{"arch": "conformer", "model": "self-supervised audio encoder (BEST-RQ)", "dataset": "short read English sentences (LibriTTS-R)", "train_examples": 26041, "n_mels": 40, "hop_length": 160, "input": "log_mel", "win_length": 400, "codebook_size": 1024, "mask_prob": 0.08, "norm": "layernorm", "activation": "geglu", "mlp_ratio": 2.67, "head_dim": 32, "fused_qkv": false, "qk_norm": true, "inner_norm": false, "subsampling": 4, "layers": 6, "width": 160, "positions": "rope", "kernel_size": 9, "init": "xavier_uniform", "residual_init": "zero_last", "optimizer": "muon", "muon_scale": "match_rms_adamw", "lr": 0.0026, "momentum": 0.9, "nesterov": true, "orthogonalizer": "newton_schulz_5", "adamw_lr_other_params": 0.0011, "grad_clip": 0.5, "cautious_weight_decay": true, "magnitude_pruning": 0.5, "steps": 8100, "batch_size": 256, "epochs": 79.6, "lr_schedule": "cosine", "final_lr_fraction": 0, "warmup_steps": 240, "weight_decay": 0.2, "adamw_weight_decay_other_params": 0}
Rows from block 3 of a small self-supervised audio encoder (BEST-RQ), named by matrix and row number. Rows with one number belong to one neuron. Each number is 500 + 25 x the weight over its row's rms, rounded and kept within 0 to 999. All counts start at 0. Numbers have three digits each.
After each neuron's rows are labels from the 100 clips, of 14848, where the neuron reaches its largest size: "top examples" is what is common among them. Only what is clearly more common there than usual is listed. The data: short read English sentences (LibriTTS-R).
# gate: first MLP gate (model.blocks.3.ff1.gate.weight, 416x160), inputs 0-159
# fc1: first MLP up (model.blocks.3.ff1.fc1.weight, 416x160), inputs 0-159
# fc2: first MLP down (model.blocks.3.ff1.fc2.weight, 160x416, transposed), outputs 0-159

gate.325:500526500513500500500500500500490500500500509500500517500448500500550500554496467484500523472465500516500512500500500438543542500486500472500500456527524472500533500500500500488558500500491456458500532537466500551500500500494538496482459500458500454500500462480500489500450500488500538500414474500525521481500500500500484500532560500500445500500500485500500555500467512500500500500500532500500507522500500500500500500471460522522500448500500482500454526500552478545433521472457521
fc1.325:449459500466533538547500458444531475500445500472500466474517486500523500534567563469500500472485510462500500500500518500575500500500521467500461539500500500500500522490514478500500500500500500517500480500547500566526500563500500500539500532543500525457500500528458470482500477500500500500500500500500500500500500500507500469500500500500507524500524535500500500544549500500500500538500474504500500500500500461500551500500500500463500543500486500451471440484475461500500500513500545
fc2.325:456554500506473500472500500500500519532475540547530500500500542489464500500500500500500542569527515458469500500500526500531500500516500500466481500500529525527500500500465448536467477500500562500526530500500432456443468466500550500500500528533500500500474523454469522500508500512535500489500473473500482432500498500520527490511500500504500495500500500500519500482520539469500520500500467500524500534520500500470482456500500500448523477483479474511513535500520552455468540491500484
top examples: voice: male

gate.395:500473500490471449500500500500485575500484500500474500507500541511449500500468469500535500500482500500500521547478500486465510500500500500533500474500407532438473500500500485541500466500526467500500502500500568539529500448522500461500500500526500556478500529500500474539535487500500500500450500500511500500483530514483500500500524500500500500459509500500577461500484546500500521509500500470500564500464532512476500500536474565500500458500500500500514500500500461511500500490500500
fc1.395:500506557554500500500472500539500460535500539500539531458500525490532500563500466515500500500500500491461500500455434526500500500530500500500500500547500522500481463500500461471516500500500500500475548500500526500500500500560500500500500543500535474500446500532500500466500500500499500487500481528500439500535500459500478500511475468500500500521500500484500524500500433500520500520547500500484451558525500471530500461527500487473500500437500500524547500500477550448500496500500500
fc2.395:500515500500500511500500534523474500449464500500500500500469451500500526511500436500556455467518500456531522458500500500460476476500500451500530500500513541500500500500454488500500519500500537482542500506500481471474491500500459500500500500525529500531484500479455523525500526500500528554527500544520500472500500487500500454500500548520500527500500500500500538501525474536438500500500443500554500451544514448500500500460536539473418500500500530500499490500492500500500513500500533
top examples: voice: male

gate.361:522482500500531484505500500528506550509500525500478497500500467487434500500500536535473539500500500519472500535485522464500500453500500500456500500458526512500512454516528485500484500500520523492513500506460500500464500500489521500500500480500445456500472477472509486482500468500500500500500446500532500500554533459535500514500448487500500547500477500460500500543500500536500527469500475500500500500517532549523500500463488522441421580500500500477500523465483495551542520500500533
fc1.361:553500479426461473500500500500487508500476480485514500525518484500464500500525500524545500500557479500467500488500500467472500432500463500461534500500569509500500546500500446500481500483449500530533500500500492500536477500500516455500518463477546500500465500526500500500554459458538500468500474500500500525500514476500500520523500500480500491500511552532472500500523461476500513517476471450500542500500500530500478494500466500500527500459500500500554526547500500500500475533451500
fc2.361:500464500500466528565472500453500496500500502500500461480500432473500500500526500544500470500500500500500500500500489500532523556500528496500500500464500500500525500540471554462500538526500500527500482500500500464500551475500477482500500500500474500500530500500500500500515491500524500482534500500486542511528458513490500500486500500528500463475487529517576500500500466500500524478445500435532542500563514552500500500453500473500548500500542528500519500452500471500504493500491579
top examples: voice: male

gate.46:500529500509458500458521500500500500471533500474545444500519500504534500467528485500500466500500500500500500500544531500500500471475463456554486522515500539450500517548506531526469500500500443455540500474481458466500484464561457528500500500472500455500500500500500531499486531500500500510500500463500500500451491500500500500532554505507555500521500462500500457500551486500500500540500532500500500500484522545480480500482500500500500500500487472481541526448519483557520445500500527
fc1.46:426500520523500500500500452500500500476500484500500530483561454500500461500500500500522500461500486477460500536529566500512524500473511500500500500500508500500523500470523460481565492500476500500500500475518510500500500518500515578517483500500540467500470500489500500509500553512500533422500500474500553482527500500488579500500526500500516500500523500500500500526500500474500498500521530500482455507469500500548500529500472489500557475500500500500572472469500522458500451479500491
fc2.46:500528522500444534500502421481500518500500472500500500500500500514500500518500500500500500481500500445483516531484500500500537547494514485500500436552500531521500500500500500466468500500500541475547500500500471517412470500530500557500500486492500487500493474484448460468534500500542500550500525467500521518500526460500579461500500488500489500500479490500500500472479500500445500500500500500500539500515469535524520500500537521465500479531500517500519500500439500541525500500543527
top examples: voice: male

gate.322:500509500473500457537500500484500467468487476450455449469500500479500500473467500500451500500500475500500567500445543560461500500467500533545507528500500481506500500474500500508500558500500543564500531500541533500500467500472480456500500500534500500472469500533545500463500500500528526500500500500464500560500500523500495497500510529500500500500454506500500500500535500500461500500527500507500462500500500530500500573533500549500492488500500467514500500500424500500514478500500537
fc1.322:532500500500500500500500458500500500477442500500474500500500548500444500516500526500500500550500500550474500500496500500483535487500531500521464520500531500500459475500500500460500483500479500500557500500480455445500500500453500524500500476517500500500500500500544500484433500480500543500541464547534465556473522522500500500516500500532500500549500500539473500539489500500500436500545500500500500500536538578500500500460522500500524539500500500530474500500547532521500456500453482
fc2.322:500558471500500457538500531500454500539456500478500508495513500471559466500500532500469472478500500500500500465512521500476527500500500529529563500500500500517467500525566500500531500479500488483500532500543507497460480500500500500520500500553500500500465546469500557478500528543496500500483500500524500500459469474500508500500500533500429500500500500500537502523500500459557489500475484485500523500454500500525444533581500500535527518549502500500521500491500540466500500482500500
top examples: voice: female

gate.312:537500500500500559462500500500500500500505500528500500557526500474500462547500500500500462500500500442500520500500500481515500500543500500542500500500500500526464500500500465500500458500504500469551508556500528500504519500514564472466500500532539467500500500500468500533458528534500485448500448456500500521481500500500556500500500500535548500513500500518477500518481469479500551530500500491535500500467500569500500446500500476500500500500500509483565450452500500472500500500437508
fc1.312:481500469522478500516500504535500500531512473451467523500500500482500550500500532500482500500500474556485528471540462455500500458485459554460447419500521500476506500481536465536471500500524500510500525500500550500500500500520500500534500500481537500500500525559500500520500500500506449500420466500532519538500500500500531500500500481500532500500500500500517500500458500500548500453513500466500450539500500500500489500543484500517530465500525471568483526500500541500500500500500500
fc2.312:500500545469500500500492537500500500463489530500500500500500500500500500480570500500496539528500464521500500500564537500521500500500501500500500500507500534500550546500500464500468470500500500492514500489457469500500457527481551500500500500500547500564500500555500500467500513471486555474525433470500500500500436480460507500500500479500500500435467544500450500523452500500553500471500500534500503450500480515500530523539500500500500454493500510466544500500490492505532500533500463
top examples: voice: male; the word "is"

gate.244:500507475533511544500500500500500487467500475511501500500479476542500511500536500500485530508475470500460500500500500500482474500500454500500578500500525500543524500500500500500500500512500492500500500478500466500524500500532512500500515481529565500532500528530471500529500554500525569484460500434467500500500500500528521550500500500500500500517500500474535547500500471529500500449500473450517500500522456538472449561500500539500500518515445500500519475500522553467472481537549455
fc1.244:500500500500517488500500500529500500500500530500500500500500500500457500540531500500514500500522481500500500500500400458547478500500564529500460486532500515437500562500500517500500518500500500552527463500532500500541530500500500500500500500500483500544500540467500528461500500500500500522500493545500500500500431500522416459500500500491564461500500500533468518527500486472514463500557500500459490500500535500500500500519536488500500493500546500459524500500500529500500500500432500
fc2.244:497528540493535500500500500500518529500500500513500541458455578509500521500500500500500500517500473500451500500500544500469492431547500523500537520500513518500447500469479528500480485500500427500500500530500553485576500463500500500506500479522500517529522496500500466450500541539523538525481500500488540500500472500515494500488478532458505491525464500444500500535500460500500500543533500518500525468500500500529493492440500476500500481500529500455495461500448500500500500500476500
top examples: voice: female

gate.132:500543500513508500515500500500500451500500536500500499500538500476500500431500500500500500484500500547458500500509476500500500544500520493444528500500500477500500519500500500472500518500500519500482500500485500500500535441500500534459472442500518450537467500500509550544546526500500500487476479540500541549500452524500500500502500507500469500500448500500500500500462500525500495450540500564500500500418526468500500508500500533479559532516500500500537500550500528547468500528500460
fc1.132:500500527538500477500516500500457500500544500500500490531500500500500500476500527543543470500500500500500500483476500500500500490500500500567543563500500490500548500500488449500507500464525427518463474551500500516500436500500521500540500500500500514558500500500510523546500500500500493464500477500500500537500500470500500518472500456488484462465500500452530464484436500467444443435500500455500512500500500500500500527520539500476500500500532500513500500480500443500485497487483557
fc2.132:500553552516500500559500579500500500500444500514500529500500500500500448525462500471467482429474500540517516438500500500500500500528500500480464500536500537500500534482516500500500500500500500500478500520500500466477540500477520483520500500540500495521476500500500535518523500491530500516500500500500500538481517500500500500545500500500477520500465575451500500500463453500500500541480520469441500501441452470529500489500500532500500500449500500522500500500542509500479500436500500
top examples: voice: female

gate.169:500442500533500500497534544500484500503500482465481500500500500500500471531500506530530521536500491500500566500492500500441500500507500533500500518526541487500500500543449500471500517459484500500500500452500500500456500500500500500500525484500506436500444478500500466529465531481500525500500447497546505500522500500500500500458530545500454500500521534550500534500500546526474463551500500500547481500462552500541500434500466491515542546538476519500500500486473500500500496528500500
fc1.169:521473500456500501577500500500500500500500473500528533555500540515484500491500515472500500475472500534526480500439475468517460500500500537554500516500500500500500444484540469475500499454500500500500462483502522500500500523525533500500500465500500469500565512500431528500518456471454523522473500500500469452500500500500500500464519505548500500500475508500500455537500500500480500544500500548522461509500500500500500500460500525528561500500500500500518565511548457500500500516475500
fc2.169:522466500500500500500500548500482483500446500500482500523523486500500500498500468457500468477500553455500500500500556467481500483499523467500500476539500500538484450520559500500500500500535569500500500500526482500500500530500500462504507500595500500500490500484512514500500553500549522500494530500500500523484500500475487500500500500469526500549458504500532531492500500500537500500470550500500441442500522500539547451500500519500500500500441500500486539487475482470500530454473511
top examples: the word "and"

gate.298:500517500474445500500565526525522547500500583552554490500467500464500470484467500500518500476500500483462500500473500552467509462480500500548486500500523500545500458500500568500468500500527500551500500500515467500465500500543463540500530500512500513500469493500500500539458500470500474500518500500542500500447500500483500500500460500500500500500458462500511500500500500500465547532533478500499524536534500500555461500500500500448486460500500500500500532500500500500500500526500467
fc1.298:500500464548559500442500500515500500517500500438500523500466500500500500528500500500500500514532460522500500508558500500500500500481500500500500482500500564500500458500500524439500500467500500538479483500542500461458500466500500500454578500475500500500509476500500500516478544500500500500500462520451520500478463536500475553538486499500549500449455543540500488500542500500463452500516505547463500500500488500539500464467500487500500474528500500500554500500528500517496518478500486
fc2.298:500500500500500553441533500457500579459485479521516500500500500529522447500460464458500528500500500500500544500500500550470500500478479505500500500438500500500512500500500485500531559492505500500500500500453475500500541526500500500500491500442469474500474458535552500500519500500518477475500500500500439500500508500479540522500500500527492522532466480450500500465500500450578500478508452525534525497471500485500541485500472500500489526500500490481500500500500509500500500500480572
top examples: voice: male

gate.139:487500500464443437452500501462500501477452500522535500461522500500500500465508500490500500500470500500500467500477444500481487530500500500462500468500500500508500500531530473514500500537500500475500473500452492537500500500500500500489476466552533500457526500500542528526500500500500528541566479500444500500500500441500509500500500521530467500548479500536464520500526500500483500500500521500485500539550500500545508500500514500478432524537481541519539500525476500549500500550461527
fc1.139:500527522514475500548500451500500490500469500523517509517500500483500500500500500457500500518500500500500500451500500435500467488479530571500500544544478571500500500500542500500500502467468500460478500532500535512543500465475500500500500500500536528518499518500475500500500500500578440500500561472500493500507500433500500500526500500500534469500500500446546456500500500538584500500500480500500500500537500500500500500485500500453475509500500500503500500481556526500449500500467500
fc2.139:500485506447489448500535500500500561500500500500566500553500500544483500449500500500500500509500500467500500486500488531436500500500513500560515500508500526500505500527500500546500500472471500500527415527505465500483553500500500540500500478500500500541460500471468484500542500536500500500500500553465531500500480441567500500500500500482500540500461443500464484536492500500500500500510516500500463500499500500436500500500479450500500463500521500500487500500542500500533475500529500
top examples: the word "and"

gate.245:500466452543523467500500500500482543500532500500472512500500471500556469500512500490478500538528486500500500500500500500445481552500500500500500528455500514504500500508532500518507466472477515476452535500459500530500454505486477453528524500500526500514500480529500518500500500500530500500500517552521459520500479515500500462500500469500471500500500500420468476452460500539500500538500536559475500500525482500500554488529542500474544500455453459500454475516515462523500500500470500
fc1.245:539500505500500473500500505500539500500500523461500500500554479500500468484471488500500534549500500500541480511471500500475500500478515552500510500500500531500527569500462500518500500500500500437513500474428500557474422500500500469500491541500450500538500500538468539535461500523554463500500500525561545500514500527500531500500491500500489469458548500542500500500500500500500500487485500518500500500532500500500453500500500500500500500500517500474472500563501535471465500500500446
fc2.245:547500462520500500485454500500500500500500500500463500500538481500500553524500436472500500500500528539500500477522448482474500500569523447500500500500500469500468526500500483500511500493500523516555500500500447428474500500500500500555500459454521500500500478447500500500533524500455500500531500437500499500500500500466499500500499473500525500480509458522545507466500500447500500536468500500500462470500518460500532500500545517500523519473500500500516500488581500500500542528500500
top examples: voice: male