{
  "arch": "conformer",
  "model": "self-supervised audio encoder (BEST-RQ)",
  "dataset": "short read English sentences (LibriTTS-R)",
  "train_examples": 26041,
  "n_mels": 40,
  "hop_length": 160,
  "input": "log_mel",
  "win_length": 400,
  "codebook_size": 1024,
  "mask_prob": 0.08,
  "norm": "layernorm",
  "activation": "geglu",
  "mlp_ratio": 2.67,
  "head_dim": 32,
  "fused_qkv": false,
  "qk_norm": true,
  "inner_norm": false,
  "subsampling": 4,
  "layers": 6,
  "width": 160,
  "positions": "rope",
  "kernel_size": 9,
  "init": "xavier_uniform",
  "residual_init": "zero_last",
  "optimizer": "muon",
  "muon_scale": "match_rms_adamw",
  "lr": 0.0026,
  "momentum": 0.9,
  "nesterov": true,
  "orthogonalizer": "newton_schulz_5",
  "adamw_lr_other_params": 0.0011,
  "grad_clip": 0.5,
  "cautious_weight_decay": true,
  "magnitude_pruning": 0.5,
  "steps": 8100,
  "batch_size": 256,
  "epochs": 79.6,
  "lr_schedule": "cosine",
  "final_lr_fraction": 0,
  "warmup_steps": 240,
  "weight_decay": 0.2,
  "adamw_weight_decay_other_params": 0
}
Rows from block 2, named by matrix and row number. Rows with one number belong to one attention dimension. Each number is 500 + 50 x the weight over its row's rms, rounded and kept within 0 to 999. All counts start at 0. Numbers have three digits each. After the name is the row's rms in percent of the matrix's.
# v: attention value (model.blocks.2.attn.v.weight, 160x160), inputs 0-159
# proj: attention output (model.blocks.2.attn.proj.weight, 160x160, transposed), outputs 0-159
v.119 094:545500589500343500544500582500500448561500500500500558500567561536500573500500566500417468500500500534538500500448386556409444565443500500500500500573427475500372506632500500407574500500500500500500500500500396500500500483551500500500500500500500522500500500500500500500500374425442374390500562500512500505528634468500500405500500569550437500500573500398500500566554500500559375500500500500500490592500500500440500500500500500466500500527500437418664427574564500500500500500528500
proj.119 099:607500469580397531500500500500500541500500541517500500500500463455500462500500493500570500500500500500371500442500534500500500500500427500500500500500513500500695444458556472440500500500611290500500384500451500500500564452500440592594500500500500644529500578500457476452503545500486588500500596557466500500500425457551500549588500500469500500500500533510500500500408500500500596500419500504500468500500500500526500462541416500500500500650522500500435483420500536432500574607412500
v.120 098:639500500500426543500599500500462526500494500549500500404500500500500420500500500386500500390526500500522500500438500500451433433500451587557595500509500500438500430456500495498619526500500453500500500524448536398500634500430568500500500402498576576500539402465500545500500454523435500500419571500453535500536500500554407500500468500568564500500399339500451500477524559573497500500475500500500500500439500500570500456431500500403552451558500500500432560606453581500577438500562428
proj.120 100:500482402500500580500500500500500538452500500500500457500500500449500433500500444644500500500459537576559563500518500500534500593547500500579476524500588576500500438423516500500500460583500500500467500456500500500500500500500500460500500443415500457500617587500561496500395500552596397500417449402601579564500500500430542500358500407442461500500545595521528548500498524490413559500500497500581615500500441574500477433553472500578526577500455500500500500444561547403403598471551565
v.121 089:500582500571537500500500500453539455447500584500443500621500500405474525554500474558530472500414500500500500564500425430500500538470500569500477381500560500369460500423500500500500500500554527518500500500500500535575388500500439438500528575500500361439500583500473500538500500449500500549478442587447560500593466636412500442500500500573500500500566500494569500500500500474500525500500500400426530500559500500423500590570500595566435528433500606461527500611500608516414582463500500
proj.121 086:565500485500575500527379500500500500446534460500500500428500451500500524500398500500481462500500500500561532500411566444500578431500500500446542490551500500537500500500500561500500589500652461559419413550500492509441543528500436523514651500546604500565500500430500477500429500616452500393489500500473500500462500413488500500456500500542472534500500447500500415384513515500500500565389560500470500386490581500500623536500611474417500445453566500574557500576531548500500433500377500
v.122 091:397408519429413541558491500401500509500500500500500500500375617500500500500500500500520500512500500500574398500500423500500500471500567500500500595537500500500568500500500539500500500555500500613665500451500500500561556561559500500500500516349462549500500439571500444500500448438500422500500500500500500500458473500500500500500538614566500500403500353462601558572513445548500500500500500423500500412440500500578440557514500500616500577448500500462500438441500442416500500500500637
proj.122 098:612500500550500467500591566433533500500500500560458500500500500500422393500559500436600504538528500500403500623500588500554428500500467500500500413500500500442500420418500524500500556424500522500457531500466500573406500396500500472617438613500500458552500394479527500500493562500379532385500500500448500464500444500479500478500359473402500607455500596500500500463500600431500500500500500610569500500500500408500516500515513500450500500564500500583500500530500450500559567500399500
v.123 109:500426547428500504459579500447545466550500500465500441500500500500321500554477500500487500500500500500500457578398500500500416500500431500500452500500500500500500453404500391500500500500449500519486576500446576403531581372455500532500500500575500557500584434470354549500472500500443500381500500500521476454500565500475500614562620500500584626500599500430500500500527500579602500500500500555500500433448451500448500500500500575463500500557461638529500440506595500532500500450500500
proj.123 101:400500500570500590518500474578500557423425500500500442500556526380547591500500500549500500564500500500436500474416415500500526500486453500500429500475500500548500500471500500476500435539500582435500500424538434541500500500500500398439528351570447406544478580500500521500403432500500420598581500451500500542563500616500500500500435414506450500500500579513453404500500532448500507541500578500500568579500500500411500500453500586500598573540534413389500500466396500480445500593500500
v.124 094:500532638558355500500500406500500429497500500500500500514500403500543415500398500500500500500500572566561500500500547578458500454462630413500467571500459500536500565500468500500500411500581470500381500426500500601500423407500435500500509444598601500500500500500500500500500461500600500433500500464500500402539523500454500500481500500500500500543500596500547425500452473458584500500482547500500500393577500500614500500500500424629515500500502500421356465500421546470500555500500543
proj.124 093:424500500500500500408522500500500500623500500445500629558500614500500500540533500552577500500500500500546500500500500394581500500583463391500500500471587500500500500500500500480500524469500500569569500500500500500456500500414500567577627500469500457377319603467535500446500500500500500500477580581500362500500500505500566479550499500500454500500500415500534500531428500500500530500509500500399393570500500500476482563362500422370500500547500391449500597500500500500500500500444500
v.125 094:500400500553500415640500513539500500606514500500421500599474604500500500493465500556505500500500500466558500418500527464500378434385500499500500549500440500500500500500578573525500500580417500547530589558500567500500500534500554500544413500500500500500500444404557451500571465443485511420586500466500531500500500480500561539500528524480541500584450452426467415500369500500451500500500470521450500561513605565500524551421539500500500500431461602602430444401433590401578500476501500
proj.125 093:548500467363446466500489500500627500454500500500500641550500500553500500500500406500500500500561500500500430500500500500562620500500545365500500442434532591495611495500542500500542500486500500419500565347500500605414500573500616500468500522425500463500407500623546500468500540500558500534500500500554500500500500578471500477500500500413445556500549500500500500500500464416514500500500518550500629500500446463540421500500406500500504500558500361559500500500500500532459500656500500
v.126 100:500466500500459500577550429500500500500500500440370500615430520630536385445594500506500556500430500407500500500500557500500341500500500613500415565431504500500500638553439500413564528500577500547500500405568378590500500500500563564500500500500355500582536500500500432586435500500500526500500473525500500500599500500500500500500500500500500565500571482500500446600500500500547500500500500500500549577500446500540553500438452398500500500500500441500390571500500500500500537500500500
proj.126 097:503500500500557500500467494402500500555500606553538500436500453500500470500543500500500530500500500629500426500500478417528489546556500368500508523407542500450436400500500500434499572500499500500500500530414557453500423549414540500500562500500500500575500500414392425450500500500500416500533500406500500503500500500560500500595358580500540500596480579500554500478410500398500500513602500549500500500399500500500500500629500681500500449580500573500500500413449500500500500500578471
v.127 106:434500500585500500608500439576641475500500439570500500500425564526381427409452500537500500500553500500500448477500500597500448500538500577500500500468500500440500500561500497586530450533416500592500500500500453549446500500500500473500500500500596589500500444500500544653500555500566500500500479500500550500430435500500500500500500500354450500399500500531340429500582500534500454483566483573500500565500633500500548500500516500451500522500408500500500446518477446384500371500456462
proj.127 115:500500382500500500500521474495500544556500500500470573500500500621500432500598500500500500447500546445500500500466454442494556464371471427533500500423518456519500500500500500555500524554500500435474500500540549500573500442458541500496500500500429500500556553500547509494500500429500490527500500500489467562500602500500500381559642500525543401541571558479500500500568500373509477543500500500598500556559435495565500527409485617530425500641500500539500544500621479500371630415440397
v.128 102:535594500456485469449500412433445408459500500500500534598565405500529500500626500416500500487476500604500500478533523480417500500396500500430500500585435604593464500500537500500500500500528500500500567500500500500460500578579500500500394575547500500500500556440502500571500500500467424557500479516583419500500500500500500500568500500476500569543500380457435578500351459500426500500435500500500500500464500555500663566500473530500406456436568500554500500416500476500500500388500623
proj.128 103:490500529609500500500500500500477536500412500492576461456500494500442494403418482549545524500600571433493500633578500556601500563500500500500500439478381637434536500500446500500385500552500500596500500539560600500500500500448438500419500574516500500407500381500452523476599404539599500523500500500500352500500538475535500500500500500500500500458573571597500500481559500474500500500545500500500551500500559500372567565500527500435500500500512500408500500506575474464500383529478500
v.129 100:561554500451537500500591463500468500500481533500364500500571500441500547571446525500500416544412500500500610449401500482571500580500521500500431408500500459500533500415500500481500426500500500366500500500500500500500500500500565500500588571500500612500516544445419500437500396523428500500551500500500500500608544418412561605500548485464500487615500500406579512407483500410404514542500500563500500577500500508500500500574473410500442401500452554540438547456500500604430500500453468
proj.129 096:479500500487470446528500585539500500572463405519500600527544459500561454353500500541453500407584500500500494500585514500462454405536409636500500592504596500500500500500486561500527500606465523500500500500548500500500500379500439500500413531561500500444500500488590536500456586500500437517500451430537500500500500500500419500558500500500612440500597500430500542491500500404538500575500451500409411569500500500500452500500500471500500436544429500500500500486396453669555477500408587
v.130 093:500500500500451500500413444500423500500454500414485547500500500500500377410554500500565573500500500554500500500500500500500546523500500500535500410500500500500500500559544402556500500600534521500500500467448500561456458569500500458596554500567487495366565500500500500500500500500500500524433410500500500500500410547551413500500577500500396500646500657500500500436409500500500530500437500594439500500611500500500561643589407500441500500422500500500500577500560500546385500447572399
proj.130 099:435500461564577428500500500480546470649500562500500500437500488500500467500613400415455500500500500500500543500500619585616500500500454500478500500500500500500544500528467500500500500500464500385500462500617383501464389500399500606500598500589586498552500500500570500500500556448607500500544500500551408500500500429500500500500568433500480500469500539624500381500500404500523488528553500480500463500500500439451500500465407500500549468514373476441500595448500500517500398548500463
v.131 089:500500434424369500500480500500500476470666564500500454500477534500500530500500414515448410500627500500506500500537500500467500466500500500555475555500384500500449500500444500500548500500500500500382500500474500614500457500500590591500418500349454500441500500500552343443538500453500427500500500500690500500459475500403549500500461500550575500563585500500450500500562500500500500423500500419442500500500500500487500375500447500500500500419500500500533420614500500437500500500566500
proj.131 092:500510469547500603520467548500529500500500567500455500572542500462500473552500500461595537611500500553500517574475421500395515603500500500530584500414562450457586500500528500500500500377500455545500447367458500654500383559500500500500586500500542445474500425500368500448500500500500500430538500500447599500500500500578609500453500500500500500500500500445500490500500500373585500500458450500401500500544500500523500652428576541565500417500545453500500547500406430500500500500500500
v.132 089:527500491500473500500500500500500500500470500500500589392500500434528403540500500431500595500500484500364510559602500500448582500500500590487500446500500606500552500439500500448372422397500632474500575568513500534500570563500414589500500500442500500432430500500568500439553452408500415448500500500478398500514500500500500416500500500500500534500419500500500469500500473488500500545455500500604500500450597647500500567500500500362500500448483500419500500517500409500426584500437410
proj.132 092:500560500542527500591460438500500500500519539500573500554500415557466500500500454500500500500458582428450500583500361500500352500404536500434500500639500500374500501500550580471590500496500459500549559540500500500465500500445500372424500500500500475500455422500455500536458500600500500500513435500553573500541615500548412500500500570542534500452439519500467460376458500590500500458541546563500500500563500500500377500500427439456520495500453500393500406456590500500500500500580576
v.133 093:500452500500392418500500435500500500581500500500500549500422500500417446580571495500500572530543500500500500456398375570500632645500500527500455500622500500500548578500458460460517484500500528500556500500598500500500443564499500500500500500500462500640500500449500611500500419500500500500435500622500500500500500500500416530500500500443500500500560500481500412589500511500552500450500500558500392500581538467500500592500500500437500477548662500500402460600579500500396452500482447
proj.133 099:459554642617594547500500382500500500500500500455500381472500453607500492420500406500488436416472500521459436500559500430500500427500500500537612514507408500500500559535543544449562500500500553455500500556589544467500528500569573500594500452500541567500564574403557461422500500427500500591434500433462500558533500513569500500602500500500452500500430500526500567500500544451578500500500528450476500500500500500432500570572344500494500585424407500429500500500500466500500576494500527
v.134 110:462542500500367500538434593558500556500456500500500500500500529395550500489500444500531500500392500578566500594414575392500435459500390448425464500500451428537668522500553500500503590500482484532500405500500500428500573500450500500500547475542412467543556500566500500500500531419500635593500500534452500600500559574500500500417500500416500500500507500466421465431473563500431500487500500500567500500384500541500573610500461528585500500578500484500500463500435500515500563530541500
proj.134 108:527500500500422500456500516480537456500500386587500500453466531500387500547480554500571592435522500521532547515551576532500570561404536500500500541585434500500432500500416447399500500500544549456500574493394543505500477452437500612479500500500451442500455500454508500520500436536407500500382437439500500500500500500500500575500500500550436470500438500455472500594586430478535500641500552442500500544597500451466545410533500500442500437500544575528500597548500419500449365457500615
v.135 110:500500443535500568541500463545500597472617500540500466500500455601500492452500541523413500500500500500500450438500560379500580564500656500463470517404547538467541428500500500500412559500500500500444447512556500500500500497500608465535532419500552422500500500500474500630500543486431500501500443611500500500500500417480445499500500500500500540500519405607500545500456571479500500500500500485447565500500575418431534350478508500468500500464500500500500547427299500601431500500427500
proj.135 108:536500500500500500501421589500500424411500580468500400558570500410500387500500396429500500500520500555473554588500565500574477536573411500476500500420543500595500608569500500500500537456438500500500596500388500500500457600555500528500500500500500500505500470556623500500513589531500500500471500418500500500564476500558559500596500500462500500462354500500500424586433500419423500500500449500399500587500436456500551500500464403458446500473579500500467455500579500459508622459500500
v.136 103:540581570500432500561500500559449442500500500500500563597456601574500479575459555531475460422457417500500609500584500500471500500500500500450568500522558484500568540396500500423500500500595439500560440459543545500396500553500500533500547483500425587587353500500549500500494500440500500536552435395536500500556410455500564500487589500492379500446500500500500408610500500510500500576500405462500500500463573500500522571425500500553585545500549486500500550538556436530378467500443500
proj.136 097:438500419500500477462500423560532500500500439461510521563500430500509500597542479500407500500500603500428500500568500500574500440500500458428500500500500538436500500500426500401500414500500567500526536644568433465500500565500481500478455500500500500460541500500496500497500392538500500588458500500414500462436431500582500465500500500556558500500500500423500401500449521500661606500377500500610500500500426500500500432554575590512482500500500500406608500545500441500622500453617588
v.137 109:545591626500518500500527500434500500449500546620500500569500429447567540557530606560500500418474500500500500500489500497518610462500500500500500500462500489500500555491500500469465595565524500574337500500500384500520565500500449570504500546500500443500500557500539500500437597466517443500419394500500455412445500485500537563407500455500500416500500500405500500500576621434585500473500480415581500500459466416459500448406500500460605574500414500488424436416574500500500500454500500
proj.137 112:500413500500510439422500463500539500669560424500500453420614557396500500500580500609500500500408569484500525500539500500516500582570500500605527438500500546389445555500564420542500470500500578547573485500446492519500500500500458500500550476461500584395500453451510393500500500500500569429500460500414500525503539500500454500438500500500500500500482500400500551448500500500500500413572510552500524500472410577550585553500500500413429556596564500500500500630500546500500500590393500